{"dataset": "Sentinel-2 satellite tiles (TerraMesh)", "horizontal_flip": true, "pixel_unshuffle": 2, "attention": false, "momentum": 0.95, "adamw_lr_other_params": 0.00077, "adamw_weight_decay_other_params": 0}
Rows from block 6 of a small segmentation model, named by matrix and row number. Rows with one number belong to one channel. Each number is 128 + 32 x the weight over its row's rms, rounded and kept within 0 to 255. All counts start at 0.
After each channel's rows are labels from the 100 images, of 14976, where the channel reaches its highest value: "responds to" is what is common among them. Only what is clearly more common there than usual is listed. The data: Sentinel-2 satellite tiles (TerraMesh). In brackets: how many of the 100, against the usual share in percent.
# convs0: first 3x3 conv (model.enc.2.0.convs.0.weight, 192x192x3x3, each kernel summed), inputs 0-191
# convs1: second 3x3 conv (model.enc.2.0.convs.1.weight, 192x192x3x3, transposed, each kernel summed), outputs 0-191

convs0.37 [174 103 141 201 123 130 118 112 141 126 150 127 177 128 118 107 165 139 145 204 172  84 139  70 142 127 155 122 139 130 198  86 191 118 116 129 122 141 132 113 156  92 157 145 223 160 119 186  78  48 143 110 143 156 105 114 183 112 129 126 168 168 171 143 134 139  98 138 175 123 106 152 125  85 128 126 128 205 115 110 114  94  98 143  94 107 120 158  93 172 118 130 103 160 172 138 173 159 130 116 128 124  81 173  78 173 142 161 133 142 156  99 129  98 118 132 155  63 153  72 124 136 144 160 122 151 106 176 123 192 121 183 103 120 124 140 155 121 131 120 115  74 101 170 113 135 110 107 129 171 134  83 168 228 142 157 125 173 140 115  64 113  64 145 108  93 124 147 155 125 146 129 105  95  99  98 146 122 155 227 134 144 111 127 130  98 109 137 159  82 103 139]
convs1.37 [107  94 127 124 166  91 141 119 132 178 154  81  64 161 126 134  65 151  78 160 177 199 121  89 117 133  86 139 122 122 114 128 112  61 117  85 150  81  58 114 130 136 101 105  91 127 126 119 135 107 109 175 107  86 146 132 117 106 171 128  66  58 102 150 134  97 140  78 102  94 166  97  64 122 116 142 139 151  91 187 162 101 134 123 108  96  96 104 175  74 132  90 142 167  94 123 167 102 127 115 131  93  75 113 176  77 175 142 141 119 143 115  90 167  80 114  81 153 128 125 173 122  91  71 102  98 111 160 105 125 135 135 150  81 143 123 109  50 110  80 101  61 127 109 160 129  96 125 135 140 110 156  64 107 121  87 123 130 142 135 116 130 129 116 143 102  85 169 142 171 109 138 115 142 168 124 143  68  89 135 193 134  84  79 184 150 186 168 129 144 164 109]
responds to: water (73 vs 40.5); main land cover: water (53 vs 11.2)

convs0.156 [114 109 104 181 132 125 195 130 111 125 171 140 142 140 166 111  87 101 104 197  85 110 104 117 120  85 142 130  59 171 113 137 121 149 126 145 125 103  84 116 107 166 124 102 209 185 103 165 133 139 122 190 138 165 133 107 108 109 153  95 159  63 165 128 133 109  88 124 113 184 126 136 145 109 139 124 163  91 126 106 120 181 163 180  86 159 127 144 143 128  94 169  95 137  93 129 140 175 147 166 139 156  17 185 207 146 126 126 153  94 100 132 154 126 182 105 144 101 166 167 128 115 156  90 167 119 109 134 134  66  92 153 133 108 155 115 210 152 174 178 105 160 101 120 139 131 120  86 125 143  90 130 132 123 121  70 149  81 137 108 147 130 106 132  76  99 128 149  82 115  98 156  80 150 105 149 111 114 182 170 128 106 122  30 159  86 134 153 138  91 112 122]
convs1.156 [103 151 159 202 138 139 120 117 131 115 149 168 154 119  93 110 167  84 142 119 112 190  81 116 102 129 162 150 150 193 140 126 124 130  90 115 150 103 114 143 149 142 139  90 105 134  76 133 176  84 121  76  74 100 183 183 135  77 118 140 155 114  99 162 166  92 118 119 154 122  62  61  90 110 106 154 124 114 124 143  18 136 115 101 113 158  86 147 135 123 206 113 115 169 171 146 156 101 128  99 171 120 108 170 137  83 112 116 113  98  97 142 112 176 118 103 166 130 126 115 158 179  72  68 108 161 171 119 159 139 134  65  79 101 149 111 104  70 114 146  54  96 149 118  99 126 110 150 110  65 139 164  50  85 131 167 114 124  81 178 122 142 140 150 145 132 131 171 165 163 151 122 159 114 127 147 201 156 148 140 154 125 136 113 146 145 121 155 143 193 141 141]
responds to: snow or ice (44 vs 20.6)

convs0.168 [162  93 112 120  73 121 157  79 135 106 117 109 144  84 126 161 137 122 110  89 113 136 179 132 143 131 112 107 126 154 158 118 112 104 117 170 149 156 166 117 106 170 151 120 133 170 148 103 141 108 163 169 159 125 148 130 144 166 142 199 127 116 113 138  93 138  82  98  86 175 125 149 123 110 140 189  86 127 165 132  80 191 131 144 151 154 152 134 139 119  96 142 130 138 105 185 106 188 106 113 161 127  84 229 117  80 124 145 167 114 107 136  74 131 133 172 132 183 175 192 141 181 192  78 140 114 147 173 122  61 112 168 159 157 109 118 121 126  79 168 144 161 147 142 118 121  93 129 126 188 162 177 195 204 167 102 149 118  98 123 170 155  94 155 148 153 167 125  92 173  73 141 188 110 137 106 124 157 176  66 157  78 169 122 146 117 173 128 162 154 153 158]
convs1.168 [128 162 131 182 170 147 148 154 181 171 160 140 161 137 132 182 154 153 155  94 124 155 118  96 112 108 134 145 157 148 161 132 183  82  92 108  59 141  61 123 138 181 113 125 171 103 143 198 119 140 110 121 133 114  89 163 157 168  96 133 136 152  88 199 120  92 126  74 191 150  68 119 104 144 149 155 116 123  77 173 108 109 154  82 102 106 126  62 143 155 118 140  98 146 135 100  98 123  83 166  86 112 194 132 143 144 134  97 166  84 105 148 123 127 156 129  70 139 119 187 180 163  95 131 121 155 116  97 135  58 120 117  87  96  86  80 146 126 124 109 119 166 158 128 145 115 193 123 133  84 126  92 123  72 116 127 100  88 104 145 173 152 197 134 115 112 124 129 153 117 168  86 182 107 159 136 150 137 206 176 131  68 133 106 172 145 158 185 142 111 101 113]
responds to: clouds (40 vs 15.5); main land cover: water (31 vs 11.2)

convs0.149 [136  77 161  99 145 124  88 151 146  60  31 147 124 128 162 115 170 141 138  53 189 124  92 184 143 115 129  85 131 113 186  97 159 116  82 141  91  79 185 133 113 151 102 207 125 105 122 149  70 126 109 134 124  96  95 114 126 147 106 116 152 113 163 135 163 101 105 112 114 116  91 121 168 149 106 124 140 157  97 125 138 103 171 124 133  84 154  96 144 125  74 157  95 107  83  92 114 160 189  74 132  62 118 176 149 172 130 159 141  93 188 103 186  90 170 168 115 176 115 137 107  30 160 125 113  48 106 121 193 150 111 140 126  86 124 133 185 121 150 133 121 114 159 153 125 122 107  98 119 120 148 117 111 168 137 136 165 179 143 133 137 104 120  97 117 162 131 153 161  98 121 197 140 159 127 106 141  81 110 116 187 118 143 173 110 161 100  95 117 112 150 143]
convs1.149 [126 106 158 155  99 126 113 107 173  92 155 177 156 128  93 122 129 104  96 138  99 158 131  77 104 151 115  51 109 101 147 131 114 140 126 191 178 119 101 142 117 122 115 113 116 161 121  99  88 144 179 113  96 126  97 135 140 137  61 157 151 108 167  92  97  73 161  59 111 135 160  86 161  82 169 119 159 126 117 146 160 112 103 126 114 159 150 145 120 135 131 114 168 118 164 119 142  87 156 108  35 167 146 115  96 107 102  89 118 158 121 131 109 150  39 115  99 108  82  69 107 159  60 159 127  54 142 195 160 107 134  81 142 129 148 173  68 126 120 118 155  96 102 101 134 175 104 151  97 102 147 132 182 165 134 146 128 143 103 139 111 211 138 189 128  96  93 147  80 163 137 118 142 226 102 104 140 126 107 115 104 139 174 121 173 149 142 181 151  96 147 169]
responds to: water (68 vs 40.5)

convs0.57 [179  70 120 145 152 153  51 151 133 128 134 147 150 102 119 187 124 143 140 123 172 166 219 100 172 131 127 169 143 130 198 142 108 142 132  87 134  83 113 140 142 138  98 170 155 140 107  96 180 127 130 151  86  93 140 188 122  89 183  93  68  93 154 129 200 112 107  92 117 119 133 135 144 118 148  86 104 136 137 114 144 108 120 193 111 149  97 133  76 173 141 122 157 118 133 140 100  85 161 137  87 159  51  79 138 147 164 164 138 143  96 133 141 118 117 134 139  94 167 166 145  87 129 175 136 100 139 149   0 111 181 160 118 103  71 132 131  86 175 144 115 143 110 142 128 118 117 161 130 114 154 140 106 210  99  94 152  79 133 111  83 153 148 140 157 140 149 131  96 129 153 117  94 158 164 162 111  82 152 109 118  78 113  77 141 131 160 108 142 151 111 119]
convs1.57 [158 180 147 165  78  87 162 103 119 115 184 142 177 114  75 103 185 133 155 178 140 143  88  63 150 139 146  96 129 202 139 181 129 141 140  91 146 124 115 136 129 110 148  87 175 151 130  93 111 143 130 156 117 185  99 108 139 104 108 115 167 173  76 142 150  92 166 125 130 171 125 133  94 167 145 104 172 144 175 132 139  79 116 142  97 134 142 205 141 119 110 130  83  98  98 133 134  89  97 126 153 104 117  69 137 162 127 103 126 136 150  96  75 180 140 187 154 138 140 128 118 198 151 148 199  70  96 100 154 148 139 119 105 122 190  83 199 119 118 127 120 141 126 166 125 124 106 131 131 155 126 154  75 188  79 137 169 132 177 136 165 112 147 137 135 102  79 110 186 159 111  74 150 170 185 147 126 139 120 157 177 184 144  37 140 142 125 168 125 143 142 129]
responds to: snow or ice (47 vs 20.6); main land cover: snow or ice (37 vs 14.6)

convs0.126 [ 71 120 131  75 124 146 158 147 114 136 162  90 194 138 108 128 141 112 129 133 152 134 154 120 156  83 108 115  97 186 127 129 183 184 171 139  98 157 117 196 108 145 133 144  96 106 147 128  72 144 146 128 118  42 146 138 123 113 157  89  61 103 129 144 149 124 189 188 160 109  87 188 110  76 135 139 150 143 150 144 175 187  99 122 146 108 104 118 149 123 137 129  97 137 129 123 121 167  93 135 183 129  70 126 109 136 171 128  96  90 109  98 130 139 108  84  92  89 137 146 201 158 207 129 127 137  66 124  83 150 140 187 154 167 131 169  95 174  95 109 184  51  99 183 137 134 139 113 166 114 106 143 101  81 167 122 167  92 119 100  55  66 125 113  70 145 136 121 132 133 155 138 142 161 157  87 126  97 136 158 122  80  70 104 134 165 149 171 125 142 123 137]
convs1.126 [188 122 103 207 153  60 145 136 168 129 171 168 180 119 133 138 194 124 166 142  83 128 105 141 121 199 143  80 128 144 138  75 107 144  64 161 132 150 108 140 146 104 121 153 173 161 157 154 126  83 117 130 153 108 154 113 122  80 169 168 149 158 150  92  91 111  95 136 121 197 141 118 138 142 161 164 119 156 137 110 152  54 121 165 148  98 142 167 103 129 115 106 216 103 106 159 113  98  98 122 160 142 128  88 139 113 166 161 155  92 130 148 210 159  85 137 165 131 173 175  91 100 145 135 126 171 142 121 145 148 116 160 113 126 130 134 139 186 134 167  90 141 122  82 153 150  55 156  90 100 165 148 124 155 131 190 116 116  82 147  83 118 117 142 162  71  95 124 177 137  77 126 125 112 126 128 116 208 152 140 164 145 153 165 118  56 138  82 120 134 164 156]
responds to: main land cover: water (50 vs 11.2)

convs0.68 [101 164 137 114 166 158  91 132 140 143 130 129 165 145 106 132  98  69 102 125  91 134 126 154 120  83 101 115 145 182  92 135  61  65  61 104 118 109 155 122 108 131  56 112 157  84 157 118 177 141 131 125 114  99 162 166 157 131 165 105  76  99 123  99 102  64  85 165 139 161  74 140 113 136 145 169  79 166 150 119 141 135 142 126 144 118  85  66 123 147 126 117 111 143  56 164 112 159  73 141 107 112 132 121 135  82 109 144 100 147 102 128  73 139 115 136 140 173 167 145 218 211 107 165 131 128 113 164 108 105 125  99 191 127 162 138 143 100  91 151 128 149 151 138 161  88 114 162 123 109 129 155 152 130 106 130 183  64 102 140 126 132  51 125 168 123 125 158 186 165 145 135 196  92 138 151 144 133 116 191 139 143 183 133 163 175 145 121 108 190  68  78]
convs1.68 [170 120 145 122 145  96 140 140 167 110 140 111 146 107 116 129 162  84 128 111 175 105 180 211 117 130  69 133 117  76 131 101 108  95 132 168 111 104  74 154  77 127 171 119 137 133 149 113 107  99 139 121 160 107 124 150 112 117 110 148 118 135 150 181 151 126 169  69 127 149 124 141 100 154 158 121 132 116 131 111  76 179  71 200  99 177 129 129 178 172 159 117 138  94 161 190 117 144 130 140 194 120 118 134 111  96 117 168 145  64  93 149  93 124 175 149  73  84 113 187  76 104 124 133 114  96 109  91 184  93 177 113  54  81 192  83  95 109 114 174  94 145 148 145 113 125  86 114 132 114 143 194  89 142 100 135  99 110 160  92 140 119 237 136 150 113 106 111 131  80  67 132 141 116 133 141 119 180 112 120 187 134 117 110 113 122 155 110 197 110  84 113]
responds to: snow or ice (43 vs 20.6); main land cover: snow or ice (41 vs 14.6)

convs0.154 [ 91 139 130 155 136 110  76 182  95  45 139 125 136 142 105 117  95 155 163 113 128 138  64 151  93 144 125 101  81 151 165  99 136  95 160 145 113 116 171 113 115 132 130 126 156 149 114 180  47 149  98  81 143 172 139  68 112 127 134 155 183 121  62 119 189 165 165 172 102 147 175 120 142 135 134 143 131  83 125 121 128 160 152 160  88 110 118 180  69  79 136 167 152 157 168 123  81 163 138  64 115 161 105 133 164  94 123 137 111 148 137  81  86 117 161 110 171 124 156 140  90 155 143 113 156  98  81 119  81 129  98 119 137  94  96  38 112 166 102 155 170 193 161 127 100  88 166 131 157 153  97 171 146 149 128 147  80 133 143 134 120 117  84 117 106 144 190  56  55 106 113 126  77 141 130  91 168 146 144 210 140 106 126 120  88 131 130 152 128 123  96 137]
convs1.154 [ 66 134 136 122  92  94 113 186 105 168 112  99 172  95 144 125 197  91 108 129 116 136 125 120 169 126 148 185  88 142  92 123  87 189  92 116 123 128 118 182 117 106 102 136 121  73 156 157 169 107 165 125  91 138 156 152 160 140 148 153 140 107 130  85  88 110 134 123 148 115 133 132 104 148 126 146 103 148 113 104 165 133  92 119 123 135 156 100 151 152 131  66 119  97  99 180 129 111 101 175 169 137 113 134 163 174 130  74 105 102 123 137 184  97 118  71 137  88 129 130 152 124 102 127  99 152 134 204 184 131 196 212 145 108 144 174 126  77 138 141  96  64 118 187 144 162 123 128 133 108 168 142 124  91 142 119 126 159 124 162 139  58 194  83 192  86  62 193 144 146 112 165 175  87 102 140 115 103 126  83 153 180 168 157 152  97  92  85 150 170 173 105]
responds to: main land cover: water (44 vs 11.2)

convs0.85 [ 71  98  54 120 123 124 118 148 126 113  19 124 135 138 122 123  90 153 136 169 149  84 144 245 117 105 187 118 149 119  76 116 116 139 160 132 129 182 105 123 106 149 115 102 156 131 125  78 181 182 168 121 153  99 128  89 155 189 186 109  95 160  94 144 116 159 156 165  83 129 129 175  99 111 126 122 163 188 140  83  83 228 106 194 149 164 121 111 114 127  84 155 133 130 117  74  82 149 133 124 127 166 115 186 121  64 126 137 174 154  91 162 127 114  95 118 127 103 135 129 123  88 153 115 135 119 145  91 125 140 121 111 136  93 150  98 146 135 100 123 137  90 112 146 135 119 144 154 117 152  99 165 154 162 117  50  82 132 139  86 131 141 141 173 178 180 131 128 109 104 153  94 188  97  97 114 141 136 134 138 112  85 119  86  65  88 131 126 126 106 163 104]
convs1.85 [129 135 105 156 114  67 122  73 122 121 159 129 155 108 124 105 119 118  91 151  82 172  81 129 141 107 145  94  83 156 156  76 133  98 133 169 123 116 120 151 112 183 108 136 118 180 146 141 177  61 166 117 113 112 161 117 118 113  82 155 174 167 130 107 139 110  90  97 107 138 134  96 110 127 147 145 153 156  87 216 178 170 105  95 128 115 121 160 200  84 112  89 147 154 181 156 159  90  67 131 118  97 181  98 111 152  76  95 121  95 155 124 154  90 124 144 181 137 111  81 105 147 131  60  87 111 142 123 132 122  64  99 122 176 116 131 137 111 145  32  46 124 121  87 154 120 110 147 114 131 180 108  98 116 107 175 103 124 109 145 122  37 135 124  96 135 135 106 138 170 146  98 137 120 138 162 127 118 172 126  96 101  62 131 118 221 150 177 107 135 130 156]
responds to: clouds (56 vs 15.5)

convs0.79 [ 67  88 131 153 131 123 139 138  91 153  87 157 112 161  86 148  80 111 141 136 133  95  89 207 101  91 146 125 173 108  87  96  91  80 112 102  88 171 134 206 121 165 143  84 179 107 137 144 173 114 109 142 133 138 156  73 142 148 127 122  85 115 146 121 126 105 106 142 133 101 111 181 141 141 107 139 109 159 103  91  71 122 121 196 123 170 128 111 119 146 107 138 158 117 185 139 122 114 114 109  71 154 110 145 132  54 108 163 120 151 178  81 127 122 123 141 136 119 147 104 172  42 168 124 174 165 128 113 198 126 126 115 161  48 179  92 107 155  99 115 166  94 115  78 121  86 137 123  72 167  84 166  91 188 120  41 110 134 196 125 107 129 109 127 122 142 126  90  97 132 104 119 157  68 110 161 113 122 147 163 150  70 133 100 114 144 141 101 167  74 119 137]
convs1.79 [125 106  76 159 135  93 147  70  98  75 119 106 135 111 106  88 111 138 124 154 113 157 120  99 153  76 171 123 121 183 101 127 139 145 131 132 172 106 148 156 114  88  93 153 130 100 101 129 120  91 156  86 138 105  95 138 155  76  73  96 151 145 160  99 108 112  89 130 154  94  99 110 169  96 136 107 136 119  91 142 173 159 138 139 125  90 115 121 144 166 156 180  88 124 121  71 111 122 129 204 131 176 178 170 104 192 174 136 187 132 129 128 111 154 116 115 153 152 102 119 136 174 137 116 128 144 108 130 123 198  96 172 186 117  91 208 170  69 167 154  98  64 134 123 136  84 124 168  86  97 188  94 158 121 104 112 152 140 116 106 161 139  79 104 118 145 139  76 159 158  75  58 176  85 123 131  66 132 168 146 103 124  60 126 146 130  90 125  74 176 190 108]
responds to: clouds (79 vs 15.5); main land cover: water (28 vs 11.2)

convs0.48 [138 154 155  92 106 117 102  89 128 158 181 136 174 141 146 102 100  49 114  72 149  91 117 108 142  92  65 112 146 138 200 113 115  95 114 142 137 158 105 163 147 132 159  96 117 100 143 141  81 114 100 137 134  88  88 174 127  92 147 179 149  77  89 206 177 115  85 125 174 142 157 154  96 106 138 152 153 187 109 159 180 157 134 161 112 142 134 135 154 180  94 162  73 125 118 152 106 192 137 120 129 146  50 131 123 158 153 154 109 112 179 108  49  91 112 149 138 187 207 127 145 119 125 140 135  77  52 156 145  95 119 145 106 118 138 105 142 123  72 148 131 152 182 129 108 109 113 152 166 119 126 140 128 171 126 192 120 208 117  75 160 146 112 136 189 162 144 143 113 111 101 125 142  94 131 145 128  85 125 140 120  91 150 129 185 122 110 131 196 113  84 118]
convs1.48 [105 176 129 208 163 144 139 120 154 170 153 117 141 108 103 110 160 101 156  93  84 153 139 128 103 105 188  83  88 114 113  88 152  77 100 149 126 151 105 115  65 145 123 168 180  98  92  97 160 138  98  74 144 186 136 102  87 122  90 110 133 137 114 168 121 127  80 132 189 119 144 140 122 164 195 129 146  89 186 151  71  96 135 135 130 171 122 109 112 132 116  97 122  44 136  67 121 108  91  96 110 150 145 184 168  96 126 184 156 128  29 118 102 115  94 105 105  74  60 121 105 166 113 145  98 115 163 124 125 106 127 104 158 183  47 126  98 130 145 149  69 151 129 100  94 133 115 156 121  90 119 168 165 119  96 129 141 138 142  98 134 116 205 113 118  98 116 157  83 152 151 130 114 149 105 165 164 159 148 116 191 139 129 122 120 167 158 195 135 134 159 125]
responds to: snow or ice (57 vs 20.6); main land cover: snow or ice (49 vs 14.6)

convs0.19 [ 84 152  66 159 156 112 100 161 110 187 108 149 128 136  87 132 105  99 110 136 169 125 127 159 140  91 162 112  98 127  93 110 145 112  93 137  93 102 124 195 130 163  67 175  98 126 130 154 151 148 101 124 109 102 145 143 176 180 111  89  77 129  81  87 157 109  92 134  81 132 103 145 153  89 122 139 144 158 116 163 156 122 118 123 160  82 137 125 164 134 134 198  97 125  98 161  82 149 127  56  49 110  91 140 157 109 152 119  77 140 205 121 141  66 180 144 110  93 148 164 174 117 184  97  57  96 100 134 105  87 161 104 109 162 142 163  92 118  83 131 169 107 133 116  84 115 146 127 105 113 150 121 155 122 129 120 136 113 156 108 130 109  92 104 131 125 140 134 139 120 138 196 255 114 126 103 147 148 137 111 144 157 121 154 120 128  80  75 130 101  57 127]
convs1.19 [129  59 137 175 138 178 132 104 148 106 144 136 159 117 161 127 139 106 143 144 101 161 181 145 151 147 176  91 217 167 165 111  56  81 175 121 109 111 124 138  68 137 170 122 118 154  84 130 107 155 179 119 144  79 118 124 124 125 132 169 122 159 143 168 156 189 189 117 122  75 166 113 208 154 108  85 133 135 110 178 103 126 148 118 156 167 129 117 167 165 124 146  96 114 142 134 154 144 110 181 130 163 164  83 112 125 156 145  74 142 105 113 139 147 105 174 174 149 162 110 112 148 100  75 159 107 159 124 117 164 104 154 110 140  93 149 156 138 195 153 148 121 146 151 167  93  75 125  98  34 130 148 148 115 162 126 144 196 118 147 137 140 116 108 116 144 127 126 149 145 121 103 102 138 111 120  62 143 139  83 224 151 146  81  86 192 146 130 100 172 178 170]
responds to: clouds (57 vs 15.5)

convs0.95 [ 91 137 114  89 151 176 112 168 156 149  75 148 154 139 128 107 156 143 106 116 141  93 166 147 148 117  49 160 103 134 222  93 100 148 143 160 130 125 139 212 133 149 147  72 116  83 137  96 117 116 133 193 158 132 140 112 155  82 132 145  64 179 166 160 142  83 126  83 182  92  95 103 158 152 158 117 168 187 140 134 109 137 114 138 126 117 149 149 115 156 117 142 104 126 119 136 149 131  68 127  99 136 172  66  72  92 154 112 126 151  66 131 141 104  76 161 155 135 167  99 162 133 146 115  92 115 139 178  70 108 117 164 129 124  98 133 120 106  53 159 132  87 136 161 117 141 125 121 191 118 132  78  87 235 132  74 144  98 142  76 137 133  95 164 120 136 126  61 151 132  78 171 122  94 166 115 119 129 160 167 131 127 160 116 123 144 120 128 178  98 190 120]
convs1.95 [164 141  77 145 134 108 149 161 149 110 198  98 199 106 158 145 169 184 141 132 107 145 177 100 167 115  82 117 138 125 154 123  90 146 147 127 101 129 170 149 143 123 131 139 170 102 131 148 103 135  64  99 122 172 146 182 147 122 131 132 183  99 102 126 124 143 145 136 152 104 162 101  67 112 108 165 101 175 115 167 141  98 118 168 140 146 120 135 177 181 109 110 119 119 106  78 150 140  87  62 119 162 189  47 158 105 182 106 146 130  74 120  77 172  95  97 108 109 144 117 143 104 125  97 169 111 135 118  86 107 152 167 158 106 126 144 143  56  30 103 130  92 111 131 112 139 140 155 118 158 136 172 124 165 118 144 156 182 128 185 107  77  88 138 126 110  93 131 200 102 134 145  55  87 127  88 125 110 160 171 148 117  76  85 149 118 199 146 151 172 142 162]
responds to: water (80 vs 40.5); main land cover: water (59 vs 11.2)

convs0.133 [138 143 121 146  74 221 107 143 151  89 119  90 217 151 113 118 139  94 125 178 111  87 117 105 143 115 120 111 172 123 122  89 110 211 123 125 126 123 129 149 139 166 138 141 196  94 148 164 160 114 124 151 120 128 137 115  93 104 140 145 138  98  86 142 144 114  81 118 122 133 147 176 143 100 159 123 106 134 114 111 139 156  85 129  90  96 143 117  80  58 107 136  80 121  86 169  79 146 155 114 173 177 124 117 110  68 163 157 179 113 125  91  39  73 158 102 135 106 241 101  96 135 136 141  85 105 101 163 123 104 153 108  90 120 146 131 199 116  88 153 146 124 152 154 134 138 126 184 159 152 129 127  98 104  86 144 148 126 129 158 159 138 128 103 153 146 134 177  99 107  48  92 154  79  99 126 167  52 159 161 125  69 152 119  85 149 105 151 153 117 101 111]
convs1.133 [123 135 174 192 174 134 156 172  81 133 133 138 154 130 132  99 102  96 133  85  96 156 105 150 100  60 141 121  87 130 175 136 133 119  90 180 142  78 122 198 120 134 108 114 136 106  46  74 103 160 158 156 111  73 108 160 153 115 114 143 132 189 137 123 176 152 114 133 184 132 117  86 113 107 127 132 157 149 179 150  74  86 179 139  84 109 107 113 205 128 129  83 106 129 174 141 102  92  81 108 111 106 158 133 195 113 133 125 140 159  52 135  75 157 116  84 120 144 130 126 170  76  55 129  91 168 115  88 118 105 116 155 142 150 128  96  86 108 115 166  68  91  91 119 144 173 122  73  97  82  65 172 141 168 135  98 136 101  90 168 158 110 138 129 117  91 135 125 113 155  81 182 139 137 119 101 141 101 180 100 153  90 137  78 143 104 146 148 129 168 137 145]
responds to: main land cover: water (28 vs 11.2)

convs0.142 [ 77  42  92 116 102 120  90 114 123  94  82 165 164 168 132 123 164 152 143 134 132  83 138 107 107 116 158 155 129  90 144 130  97 124 105 137 106 133  98 139 125 120  51  14 150 130  99 143 162 132 102 161 113  98 152 153 118 143 116 125 224 137 133 158 165 121 139 122 105 153  72 148 131  81  72  97 117 194 124 170  85 181 143 147 160 156 132 164 156 130  97 137 119  95  44 141 197 130 145 127 153 137  84 154 142 126 180 155 116  83  85 172 134 116 132 123 162  94  99 100 135 118 104 135 137  84 145 154  91 187 128 115 105 149  54 102 130 156  69 112  92 167 189 110 134  89 133 172 119 130 121 126 131 142 133 142 155 155 107  81 197  98 127 142 137 130  86 135  43  88 108 115 125  90 133 114 134 167 145 196 119 160 135 154 160  87 135 157 154 118 143 131]
convs1.142 [106 169 150 159  88 159 128 134 113 133 126  88 158 134 151  93 147  95 111 136 117 188 136 127 110 127  47 106  99 120 226 160  94 171 179 158 139 122 123 145 105 130 152 146 141 162 131 156 125 144 142 148 138 122 121  94 156  77 146 102  54 117  63 122 120 124 112 114 161 115  99 125 139 119 163 176 169  95 152 110 195 163  64 110 173 128 143  89 114 132 122 127 102 168 141 149 123  72  95 109 129 103 140 103 149 149  96  90 130  85 140 134  87 125 122  81 200 143 141  72 141 127 112 204 159  83 152 172 116 111 106 132 111  78 126  70  94 108 136  67  88 131 155  92 108  78 103 127 162 143  86 148 120 138  76  90  99  28 101 172 153 121 189 153 113 161  85 131 178 158  81  83  95 139 130 124 114 103 120  61  92 109 100 115 114 189 129 121  96 148 112 121]
responds to: water (72 vs 40.5); flooded vegetation (29 vs 10.2)

convs0.28 [ 92 160 206 126 165 169 112  75  85 131   0 140 137 134 171 147 135 162 168 146 105 103 176 171 135  69 149 118 138 159  80 118 151 110 127 132 116 143 153 166 116 163 138  98 160 127 123 132 115 121 130 120 101 141 145 111 145 101  90  52 147 180 150 120 205 135 120 153  84 113 113 171  46 118  62 118 135  97 106 121 156  86 171  93 135 149 136 159 138  70 133 105 185  77 134 138 134 137 130 118 145 124  81  90 181 141 137 122 111 154 153 138 148 154  74 195 113 170 118 102 169  34 127  89 136 110 153 141  96 120 158 114 145 110  76 113  82  96 100 134 138 151 103 154 172 148 147 162  92 135  66 106 163 139 119 102 133 129 147 166 156 109 110 113 158 145 147 106 165 110 168 151 183 127 155 136 113 105 139 125 117 166 123  88 157 108  86  80 124 128 168 160]
convs1.28 [135 128  43 103 115  93 152  93 125 180 151 175 187  91 117  96 188  90 115 157 135 149  57 114 101 136 119 129 118  83 166  80 134 134  87 145 147 117 122 102 138  59 114 166  57 102 137 167 124 140 184  95  96 122 102 139 135 131 111 181 191 161 101  73  68 157 137  78 146 146 127 141 161  95 176 102 159 119 114 112 150 105 112 170 111  82 120  83 108  99 196 152 136 106 143 143 172 113  66 119 105 147 118 141 116 137 119 116 156  43 121 111 117 118 102 116 127  94  94 129 140 149 205 120 157 146  56 133 147 202 120 142  82 126 178 147 128 143 158  94  58  99 152 132 119  76  85 146 139 143 125 117 159 124 135 145 139 154 116 147 160 161 114 108 165 109 111  90 105 171 100  88  51 129  79 125 106 114  90 116 109  91 155 177  89 112 130 152 104 111 119  96]
responds to: clouds (40 vs 15.5)

convs0.2 [ 97  92 121 120 119 124 123  87 150 141  95 135 150 115 133 134  74 109  98  94 231 106 105 166 145  88 115 127  87 134 144 122 149 153 157 144  89 164 147 196 161 137 125  90 108 139 119 157  62 123  83 152  90 130 131 152 136 180 134 122  95  67  75 101  99  86  50 192 153  70 139 155 159 162 107 141  72 158 157  56 170 136 107 179 124  87 105  89 112 159 143 148  98 118 131  99  81 164 100 111  86 143 103 209 162  72 134 138 151 149 126 133 172 113 144 173 142 190 136 154 179  87 168 101 113  82 150 124 194 101 147  86 110 108 101 136 119 160 110 143 143 112 128 135 130  88  87  93 173 142 131 116 157 168 141  86 127 111 135 145 116  40 160 158 166 182 135 126  90 122  76 105 179 111 109 144 116 124 162 136 103 127  99 147 108 110 163 118 119 119 169 123]
convs1.2 [125 136 185 139 153 176  90 119 134 109 195 157 127 187 120 180 121 174 123  88  93 129 214 170 123 112 167 115 149 159 122  68 136 152 129  35 119 137 103 182  95 152  96 175 121 123 105 145 173 178 171  60 124 120 172  95 208  89 123 167 150 144 115 132 111 121 154 158 131 158 174 118 149 150 127 165 135 147 125 195 111  43 169 182 134 121 106  55 113 141  60 112 170 146 120 116 143 184 161 162 153  85 144 119 159 133 138 142 163 130 138 150 134 155 133 147 124 169  96 151 122 126 133 127 157  85 136 145 113 125 111 155 183 153 116 164 160 115 113 143 174 125 159 123 139  94 113 112 100 119 155 145 114  75 111 105 104 140 134 157 140 152  90 161 116  87 105 148 166 170  75 132 140 155 118 122  51 157  46 158 150 133 144 143 160 166 146 149 129 162 178 137]
responds to: clouds (73 vs 15.5); main land cover: water (33 vs 11.2)